python train.py --arch="unet" --train_examples=77898 --horizontal_flip=true --weight_standardization=true --blocks_per_level=1
Rows from block 3 of a small class-conditioned image diffusion model, named by matrix and row number. Rows with one number belong to one channel. Each number is 200 + 20 x the weight over its row's rms, rounded and kept within 0 to 999. All counts start at 0. After the name is the row's rms in percent of the matrix's.
Before each channel's rows are labels from the 100 images, of 14976 (inputs lightly noised), where the channel reaches its highest value: "top examples" is what is common among them; "colour at peak" is the nearest of a few named colours to the mean colour under the peak. Only what is clearly more common there than usual is listed. The data: photos of plants, animals and fungi (iNaturalist).
# convs0: first 3x3 conv (model.mid.0.convs.0.weight, 288x288x3x3, standardized in use, each kernel summed), inputs 192-287
# convs1: second 3x3 conv (model.mid.0.convs.1.weight, 288x288x3x3, standardized in use, transposed, each kernel summed), outputs 192-287

top examples: class Aves; phylum Chordata
colour at peak: white; pink
convs0.28,107,168,199,191,197,209,178,179,212,167,161,192,226,195,221,191,208,201,224,188,179,190,224,206,234,196,195,231,149,232,215,207,184,212,196,205,188,214,195,216,227,230,182,214,223,222,199,215,194,207,220,220,212,194,197,195,206,194,203,183,210,231,207,217,185,204,193,239,207,237,186,204,231,154,200,201,196,211,191,205,193,229,201,196,221,234,180,118,207,216,194,226,247,199,217,201,173
convs1.28,097,190,192,207,204,178,177,208,201,184,200,236,200,188,193,212,204,191,203,175,227,236,202,212,171,244,203,215,209,186,204,223,177,197,219,187,218,208,212,180,197,191,183,196,167,186,201,206,171,226,173,193,175,235,176,195,210,208,189,213,150,212,194,199,208,229,219,175,212,215,217,211,162,232,231,180,170,203,204,221,253,159,189,210,195,169,228,216,203,180,203,193,225,212,225,166,170

top examples: order Charadriiformes; order Anseriformes; family: Anatidae
colour at peak: pink; white
convs0.248,109,195,174,232,216,200,200,218,218,161,218,235,227,177,208,227,189,192,214,181,219,213,201,222,202,223,215,236,203,223,217,235,215,236,214,203,213,221,211,183,223,180,191,209,241,228,215,220,196,235,225,210,180,213,217,224,202,211,189,179,206,218,196,213,199,175,208,259,213,178,214,196,189,225,220,211,185,192,202,185,213,220,185,191,198,194,167,179,223,228,184,262,202,213,210,190,208
convs1.248,134,218,201,198,177,229,163,233,191,204,208,164,191,204,217,164,179,200,171,205,203,181,212,186,234,211,196,195,180,185,175,167,176,196,167,216,201,193,193,207,172,201,204,190,173,174,174,198,200,200,152,217,221,210,193,154,219,190,214,189,185,208,210,187,187,205,207,168,179,204,171,198,204,181,190,200,219,208,220,228,178,217,187,203,189,185,172,211,209,173,190,205,203,213,216,188,186

top examples: phylum Chordata; class Aves; order Charadriiformes; family: Laridae
colour at peak: pink; white
convs0.172,120,205,181,194,204,225,197,193,199,214,223,205,196,192,220,195,254,191,252,160,215,207,161,155,202,215,195,230,191,209,200,226,226,195,197,175,206,176,214,200,189,205,182,205,206,136,227,227,209,219,198,197,182,193,206,182,215,170,182,205,232,205,201,205,186,202,207,210,211,202,200,207,202,166,212,187,175,205,208,192,202,205,201,192,190,224,197,218,209,202,201,177,184,205,195,171,231
convs1.172,127,235,241,229,242,175,228,228,216,200,197,221,190,194,194,215,161,156,195,219,202,236,231,211,192,188,187,191,226,146,198,225,213,231,197,220,197,190,201,202,214,215,213,225,166,221,187,187,205,211,209,187,210,240,173,188,194,227,186,205,172,187,195,175,239,203,166,175,207,208,235,176,189,214,214,161,192,191,165,158,162,190,203,223,186,209,211,207,232,199,178,208,215,201,216,209,187

top examples: phylum Chordata; class Aves; order Passeriformes
colour at peak: brown
convs0.141,095,216,222,217,195,207,207,212,184,263,208,261,172,229,228,205,203,174,178,181,211,188,216,215,212,216,176,202,217,172,236,217,208,207,171,220,206,211,214,199,202,189,252,197,188,200,221,212,195,185,182,211,211,191,194,186,186,206,203,220,203,207,215,194,202,199,231,249,208,190,238,179,186,182,217,132,224,225,221,182,230,204,201,203,211,198,187,231,206,198,204,203,186,210,224,203,207
convs1.141,082,184,171,174,210,189,181,206,192,231,202,160,221,197,154,212,189,177,208,217,177,227,196,206,166,210,218,176,230,199,181,179,226,195,195,227,218,229,216,200,203,152,180,206,176,174,197,201,195,200,227,197,196,208,181,199,204,236,199,235,188,184,195,239,210,199,182,219,196,195,221,159,204,203,190,161,191,206,190,197,187,194,210,196,204,163,229,195,171,192,227,230,217,216,180,193,211

top examples: phylum Arthropoda
colour at peak: white; pink
convs0.24,106,200,200,175,192,200,210,169,208,202,210,190,199,195,175,228,201,176,200,217,188,219,190,189,205,208,218,191,198,195,225,192,172,184,203,238,188,203,224,198,202,217,213,226,216,188,202,195,209,200,205,193,222,181,191,233,208,205,176,197,221,206,188,195,194,203,191,214,198,215,179,251,165,215,218,142,260,206,179,191,230,204,190,207,178,179,195,139,213,197,196,182,211,200,212,192,250
convs1.24,100,241,185,217,153,197,187,204,171,188,203,187,221,206,192,177,201,160,200,180,201,181,207,181,188,167,202,199,191,200,193,205,190,220,173,212,208,210,201,196,208,186,202,177,180,196,178,214,204,198,211,205,202,215,202,177,205,146,233,168,225,241,195,266,174,153,219,188,230,231,174,204,240,210,180,208,163,146,229,216,202,208,179,174,247,215,239,179,170,160,238,206,211,192,204,244,197

top examples: phylum Chordata; class Aves; order Charadriiformes; family: Laridae
colour at peak: pink
convs0.125,103,189,197,196,196,212,211,204,194,167,176,243,211,184,235,191,189,172,192,200,200,198,199,198,192,163,217,204,208,220,182,203,210,218,211,214,211,179,212,208,209,189,207,227,171,178,219,181,182,200,199,188,160,186,193,205,192,229,181,177,189,181,203,173,226,220,197,210,200,217,208,192,235,176,248,177,197,226,213,171,201,206,220,216,198,226,209,205,175,191,172,202,178,205,222,187,148
convs1.125,104,239,188,228,194,189,208,189,182,238,229,177,173,195,253,199,193,217,228,195,209,200,185,218,199,230,193,198,180,201,200,189,168,161,187,196,214,189,167,209,242,195,210,192,240,208,199,198,197,210,203,204,214,224,216,183,168,202,200,244,153,224,180,169,187,191,195,209,202,198,213,166,187,195,195,214,180,157,181,216,204,236,197,229,199,203,155,214,240,189,217,185,170,184,178,179,175

top examples: phylum Chordata; class Aves; order Charadriiformes
colour at peak: grey
convs0.145,095,198,185,242,220,201,193,226,200,170,219,234,182,183,191,174,245,194,238,223,185,227,224,242,170,203,198,206,185,224,219,220,213,215,192,182,213,204,203,181,189,186,218,215,179,208,189,229,194,172,191,180,217,188,192,109,206,189,172,199,188,201,206,191,204,218,212,230,212,224,207,149,202,162,238,220,224,202,198,202,187,188,202,204,192,197,193,168,227,190,174,204,227,220,221,227,132
convs1.145,128,216,190,221,183,234,199,193,201,211,214,185,199,195,236,192,230,195,190,189,218,215,179,171,222,214,204,213,200,176,226,173,180,177,186,218,191,214,205,214,196,219,203,176,178,186,202,203,175,227,176,164,221,213,224,125,173,234,204,224,181,187,186,183,173,224,209,197,209,180,189,201,173,232,194,173,200,193,202,210,179,190,188,167,190,197,218,212,211,237,189,183,232,220,174,181,165

top examples: phylum Arthropoda; class Insecta; order Lepidoptera
colour at peak: pink
convs0.261,095,216,161,209,229,183,201,176,168,206,237,151,202,233,201,193,231,185,233,218,195,221,171,198,209,199,240,206,211,166,197,196,205,207,190,246,194,186,197,205,198,240,199,210,203,202,206,219,196,204,225,183,198,207,206,202,197,199,190,182,261,203,205,207,221,207,198,221,190,156,146,170,178,181,177,201,212,190,194,179,207,202,193,240,189,220,250,191,195,214,207,224,202,202,183,187,206
convs1.261,104,181,188,203,184,226,182,228,194,183,196,214,205,180,181,187,204,203,159,192,192,171,188,177,200,199,202,226,203,192,209,198,216,207,195,169,187,226,231,226,229,160,176,195,212,210,213,237,205,168,164,196,165,201,183,205,184,193,188,166,183,230,203,190,199,187,155,231,191,209,196,235,238,191,206,201,244,225,228,195,253,213,178,231,220,198,169,194,194,149,200,180,170,174,212,201,192

top examples: phylum Arthropoda; class Insecta
colour at peak: brown
convs0.110,103,192,242,207,188,214,233,209,198,208,222,218,221,172,256,222,181,189,196,202,180,231,202,182,188,190,201,193,204,188,192,215,206,211,231,194,206,198,241,208,217,222,235,223,218,224,191,192,234,213,169,190,228,216,213,162,203,226,216,224,189,195,181,190,245,186,204,177,170,170,238,196,182,186,222,170,195,230,178,207,194,230,208,204,203,217,191,189,176,185,203,189,193,205,196,175,210
convs1.110,109,194,206,182,184,167,215,194,211,175,174,206,209,195,196,209,217,199,210,237,233,215,168,206,190,218,240,202,204,207,187,193,178,179,199,225,179,227,204,203,211,157,182,186,209,176,202,189,201,231,220,192,198,206,164,221,174,181,202,205,236,160,212,201,202,189,224,215,214,204,217,225,224,217,215,223,189,211,203,203,223,175,172,222,190,183,205,212,157,212,209,241,204,205,198,194,206

top examples: phylum Arthropoda; class Insecta; order Lepidoptera
colour at peak: brown; black
convs0.242,082,207,193,184,207,201,226,230,170,195,227,177,171,186,192,195,241,233,169,240,201,201,228,206,207,210,203,199,205,214,214,231,211,208,200,187,193,192,199,185,188,186,203,248,218,207,210,185,178,169,224,166,179,198,198,152,176,183,220,211,221,202,215,202,233,197,213,211,197,227,133,208,191,218,225,241,187,202,210,217,200,205,213,187,196,194,208,156,214,179,227,172,200,209,231,163,191
convs1.242,093,222,238,215,188,187,215,209,227,234,175,188,192,239,203,183,187,174,232,160,174,208,191,206,205,185,225,187,195,147,182,176,178,198,225,214,203,206,201,209,175,221,215,167,192,166,148,152,205,183,219,229,213,213,204,173,221,194,216,206,223,187,180,167,168,182,187,202,192,214,219,196,231,191,214,214,234,207,178,211,200,243,194,194,183,232,182,223,175,192,219,222,219,183,183,215,213

top examples: phylum Chordata; class Aves
colour at peak: brown; black
convs0.45,097,208,170,223,191,223,184,202,206,196,227,261,199,177,205,218,246,182,157,176,211,209,189,218,211,200,227,220,209,199,202,196,214,205,196,203,203,210,192,236,210,219,225,175,203,197,215,209,168,229,207,215,227,215,211,210,222,166,204,171,210,216,189,174,195,167,183,224,188,234,174,196,192,191,223,197,222,192,231,179,212,196,188,188,190,195,197,237,206,169,167,202,218,190,186,205,215
convs1.45,099,172,199,191,206,162,211,195,191,252,228,163,218,231,205,231,185,224,227,203,199,187,238,221,194,199,162,164,211,170,186,188,216,161,164,190,214,204,223,168,189,197,217,214,177,192,178,202,187,180,172,211,201,204,206,227,203,265,184,219,186,203,213,213,201,218,238,185,212,200,195,164,183,204,180,167,186,231,175,221,207,170,198,224,210,200,188,193,233,215,217,207,190,183,181,188,175

top examples: phylum Arthropoda; class Insecta
colour at peak: grey
convs0.131,125,192,172,229,214,197,224,190,196,170,202,174,202,189,176,193,209,214,215,181,209,198,192,200,217,216,223,181,220,184,215,204,200,243,193,188,212,191,157,165,179,215,193,179,213,177,172,173,212,234,195,200,181,189,198,220,175,150,187,174,204,210,183,197,184,187,209,204,181,220,98,213,183,207,219,194,200,197,183,208,207,190,210,199,184,228,160,184,196,198,200,159,233,207,203,217,217
convs1.131,135,209,237,166,182,193,199,194,172,175,204,230,196,210,196,186,166,216,190,187,196,207,236,175,180,159,225,179,207,206,185,207,211,177,208,186,210,213,207,235,209,200,193,215,206,211,206,211,212,157,225,222,209,215,233,211,187,203,184,173,202,205,227,163,190,177,215,205,175,170,168,189,202,220,194,172,226,190,216,200,200,197,206,205,215,184,244,195,183,204,187,189,218,178,200,169,198

top examples: phylum Chordata; class Aves
colour at peak: cyan
convs0.138,127,178,218,219,207,187,193,219,188,188,176,202,196,200,213,185,160,202,218,232,220,194,258,242,196,205,193,208,194,216,187,198,187,199,214,211,213,190,173,190,222,194,188,187,210,219,215,190,189,190,214,184,198,218,205,206,206,200,201,203,179,216,200,200,177,220,212,163,216,202,125,185,170,231,221,189,213,203,203,241,186,217,214,187,226,218,220,209,173,233,200,179,233,201,224,211,196
convs1.138,100,197,202,191,194,178,195,189,165,195,207,203,187,199,196,236,212,229,201,166,174,215,162,190,193,202,207,218,223,211,179,207,173,189,184,174,204,212,196,219,222,206,206,182,181,211,203,200,206,231,203,190,169,226,197,209,171,162,197,187,208,223,212,232,184,210,240,209,216,218,210,246,232,211,202,197,194,163,198,216,224,193,194,182,205,180,207,189,192,180,224,182,228,201,196,213,213

top examples: phylum Chordata; class Aves; order Charadriiformes; family: Laridae
colour at peak: pink
convs0.178,097,200,175,195,196,229,202,203,217,202,202,269,231,163,277,198,223,206,194,194,192,216,167,194,192,209,215,145,153,198,197,209,219,210,204,218,206,185,221,205,212,210,189,168,188,207,183,184,190,201,195,217,177,230,185,189,225,217,191,190,220,175,177,184,171,205,208,162,192,190,208,181,187,184,198,158,197,201,214,229,200,200,199,181,205,209,207,248,191,206,186,216,250,208,179,211,177
convs1.178,117,191,190,211,178,180,185,202,231,217,168,194,148,223,200,221,202,218,205,169,178,186,187,193,211,191,196,216,181,208,226,244,206,172,195,190,207,202,185,183,202,188,204,190,233,180,198,180,212,213,179,213,183,213,211,181,198,194,198,224,155,167,210,226,205,238,163,200,198,198,198,199,196,217,200,250,192,194,181,188,187,202,206,215,186,195,163,178,249,206,200,190,229,205,191,191,169

top examples: phylum Chordata; class Aves; order Charadriiformes
colour at peak: grey
convs0.167,092,203,226,196,201,197,197,205,207,173,201,245,215,200,181,186,187,176,193,208,210,185,189,192,209,200,208,222,221,204,191,206,175,211,246,161,216,195,184,187,178,186,189,208,178,198,194,214,209,193,213,202,200,214,186,157,204,189,195,156,233,216,208,195,206,219,211,212,217,178,199,194,181,225,161,165,169,202,202,195,205,199,201,197,221,184,195,185,164,191,189,230,188,193,186,205,223
convs1.167,086,176,183,240,195,180,174,202,221,232,206,200,187,195,242,200,197,191,195,204,208,204,187,212,213,145,175,175,193,169,183,192,199,191,190,202,191,183,217,182,211,201,201,220,205,191,220,238,199,206,192,217,200,200,190,215,190,223,234,207,189,156,188,213,201,215,179,215,194,255,148,234,215,186,201,194,225,197,210,203,189,207,193,200,191,208,191,231,253,179,182,208,200,221,205,179,186

top examples: phylum Arthropoda; class Insecta
colour at peak: pink; white
convs0.252,093,185,178,201,213,214,202,200,201,179,254,163,199,200,209,194,249,190,199,177,193,173,172,154,176,217,210,231,220,182,238,183,216,220,206,204,188,199,206,174,219,194,171,181,214,218,219,203,218,197,209,187,199,181,228,172,200,190,207,182,214,202,206,211,165,157,221,197,204,154,196,169,211,189,223,216,223,226,190,217,179,182,184,181,196,203,185,204,219,211,185,160,201,213,184,183,178
convs1.252,078,218,214,220,223,235,227,198,176,176,206,187,195,223,192,203,202,213,191,223,208,199,250,217,197,220,181,204,195,184,198,200,234,192,201,174,219,226,192,225,217,179,190,230,206,190,219,200,146,187,238,215,191,181,209,194,210,202,169,209,204,164,180,198,247,201,155,238,196,211,210,189,204,220,174,200,178,189,185,169,187,197,231,210,204,202,191,170,204,222,187,180,214,202,208,195,168

top examples: phylum Chordata; class Aves; order Charadriiformes
colour at peak: white
convs0.160,127,224,217,223,197,206,195,211,181,195,187,192,177,201,189,169,211,204,225,162,215,198,193,204,185,197,223,193,206,204,219,192,255,193,191,208,217,200,198,219,203,209,203,187,196,213,232,182,217,226,209,227,193,223,212,193,203,208,195,232,192,169,205,202,162,203,201,236,190,194,208,186,191,207,221,210,200,194,230,194,184,195,208,183,176,202,204,187,208,189,195,216,228,209,207,189,201
convs1.160,153,229,174,211,198,206,210,196,235,204,209,252,205,211,211,198,186,199,196,221,209,241,156,197,210,204,199,222,239,165,209,205,204,193,209,217,180,254,193,201,202,231,181,203,191,219,201,201,208,166,221,174,207,181,218,205,192,214,218,186,200,183,176,217,178,169,198,176,204,228,196,191,161,208,185,187,200,209,197,181,183,191,174,202,220,203,218,236,191,219,194,196,186,201,202,206,183

top examples: phylum Chordata
colour at peak: grey
convs0.75,102,197,188,168,220,233,199,177,201,153,215,174,219,199,190,205,248,180,214,193,222,222,175,167,186,217,200,161,177,215,188,203,191,206,211,189,208,204,143,185,176,196,196,173,199,205,189,200,199,206,230,220,167,199,206,210,199,185,162,201,179,216,188,207,141,209,207,186,226,204,232,205,168,183,163,161,183,186,191,181,226,220,190,207,236,206,185,170,183,206,185,228,207,184,187,212,220
convs1.75,128,203,208,195,192,193,215,220,166,207,198,206,171,170,235,194,158,228,191,221,191,201,191,201,177,213,161,186,188,180,177,204,215,166,177,232,171,192,224,174,205,195,232,219,201,205,185,208,201,202,202,185,223,194,189,199,207,243,189,203,163,142,191,221,214,215,170,232,187,225,149,199,232,190,179,233,196,204,209,208,206,228,210,182,185,205,187,216,254,171,192,212,134,205,196,198,212

top examples: phylum Arthropoda; class Insecta; order Lepidoptera
colour at peak: pink
convs0.7,102,192,178,194,194,189,215,161,207,193,188,163,210,174,208,220,184,216,240,200,186,200,159,167,207,206,218,202,251,211,193,225,196,235,188,225,202,184,213,209,215,208,233,211,232,195,187,232,239,201,220,216,221,202,187,247,218,201,230,202,202,218,213,197,204,239,168,192,153,184,218,174,208,209,233,199,230,196,197,166,196,186,223,194,219,219,212,236,201,215,216,176,196,218,223,219,241
convs1.7,081,210,218,182,179,217,194,215,215,192,162,203,203,197,193,168,202,182,176,182,173,198,223,215,194,212,199,210,144,228,192,234,187,181,212,181,211,209,185,176,187,212,209,215,201,192,189,242,206,182,169,163,225,192,230,178,236,214,191,190,213,203,234,159,169,188,196,226,189,217,197,211,223,201,198,184,168,195,175,181,191,192,204,224,193,217,171,191,180,213,204,223,176,160,216,199,218

top examples: class Aves; phylum Chordata
colour at peak: brown
convs0.169,120,192,290,218,204,203,197,198,179,192,199,182,168,184,207,199,194,202,245,176,205,198,236,193,178,203,192,229,226,185,207,183,208,197,199,215,199,219,202,178,214,182,218,210,168,227,167,217,179,190,233,203,190,181,198,203,171,202,165,171,206,176,189,171,233,167,205,205,247,238,207,192,219,192,219,184,197,191,186,198,214,194,191,223,202,186,183,212,159,174,200,193,204,218,229,224,209
convs1.169,153,196,153,207,240,223,212,189,216,219,191,208,199,216,216,181,199,190,218,238,204,202,234,246,212,184,189,157,232,200,173,168,234,207,195,173,188,215,169,222,255,193,216,190,207,205,229,186,212,199,204,188,217,171,214,229,216,199,257,176,217,221,225,220,207,172,177,190,191,169,227,173,181,204,214,208,191,221,214,206,223,184,198,209,204,170,225,205,198,207,196,197,173,221,182,219,178

top examples: kingdom Plantae; phylum Tracheophyta; class Magnoliopsida
colour at peak: brown
convs0.85,091,198,187,184,204,205,221,201,203,205,204,183,242,197,230,196,240,219,224,184,170,180,218,164,211,200,239,225,201,223,192,199,205,236,175,230,196,227,218,220,191,202,204,195,222,186,216,206,215,220,204,197,244,199,205,178,210,220,215,229,174,246,187,208,163,186,209,205,199,186,194,188,197,197,177,197,179,167,207,180,157,162,184,200,156,202,166,162,202,227,191,176,203,187,215,207,220
convs1.85,110,182,219,215,211,189,213,216,242,193,217,204,237,202,163,193,176,158,218,195,202,174,239,223,239,199,130,177,184,197,187,191,179,180,212,169,191,202,182,196,187,192,169,187,180,200,183,176,188,183,226,176,160,200,172,245,215,153,179,201,213,206,218,197,197,197,197,194,180,193,180,193,216,178,229,197,222,179,211,211,243,182,234,202,207,159,178,221,216,165,240,195,196,191,172,202,186

top examples: class Aves; order Charadriiformes
colour at peak: grey
convs0.119,092,205,181,205,206,203,180,191,198,183,206,176,209,218,140,166,215,217,190,219,173,212,205,219,200,208,208,199,197,180,196,199,199,179,203,235,211,208,168,184,202,201,182,232,213,252,160,201,204,163,214,201,212,186,177,217,199,183,229,226,180,212,187,201,215,217,190,167,228,202,259,196,203,168,185,172,214,212,211,209,186,200,182,183,211,212,213,126,217,187,227,212,198,212,199,188,185
convs1.119,080,190,206,171,148,204,231,181,210,186,170,230,217,163,217,185,184,176,185,234,190,229,204,191,213,204,201,215,212,203,207,188,162,219,206,207,206,230,210,192,178,184,222,200,194,154,185,218,172,199,209,175,207,203,212,178,191,224,225,223,205,197,205,212,155,200,215,185,199,193,202,193,191,227,190,205,206,206,202,212,192,200,228,200,210,184,193,217,187,215,191,209,193,193,177,199,248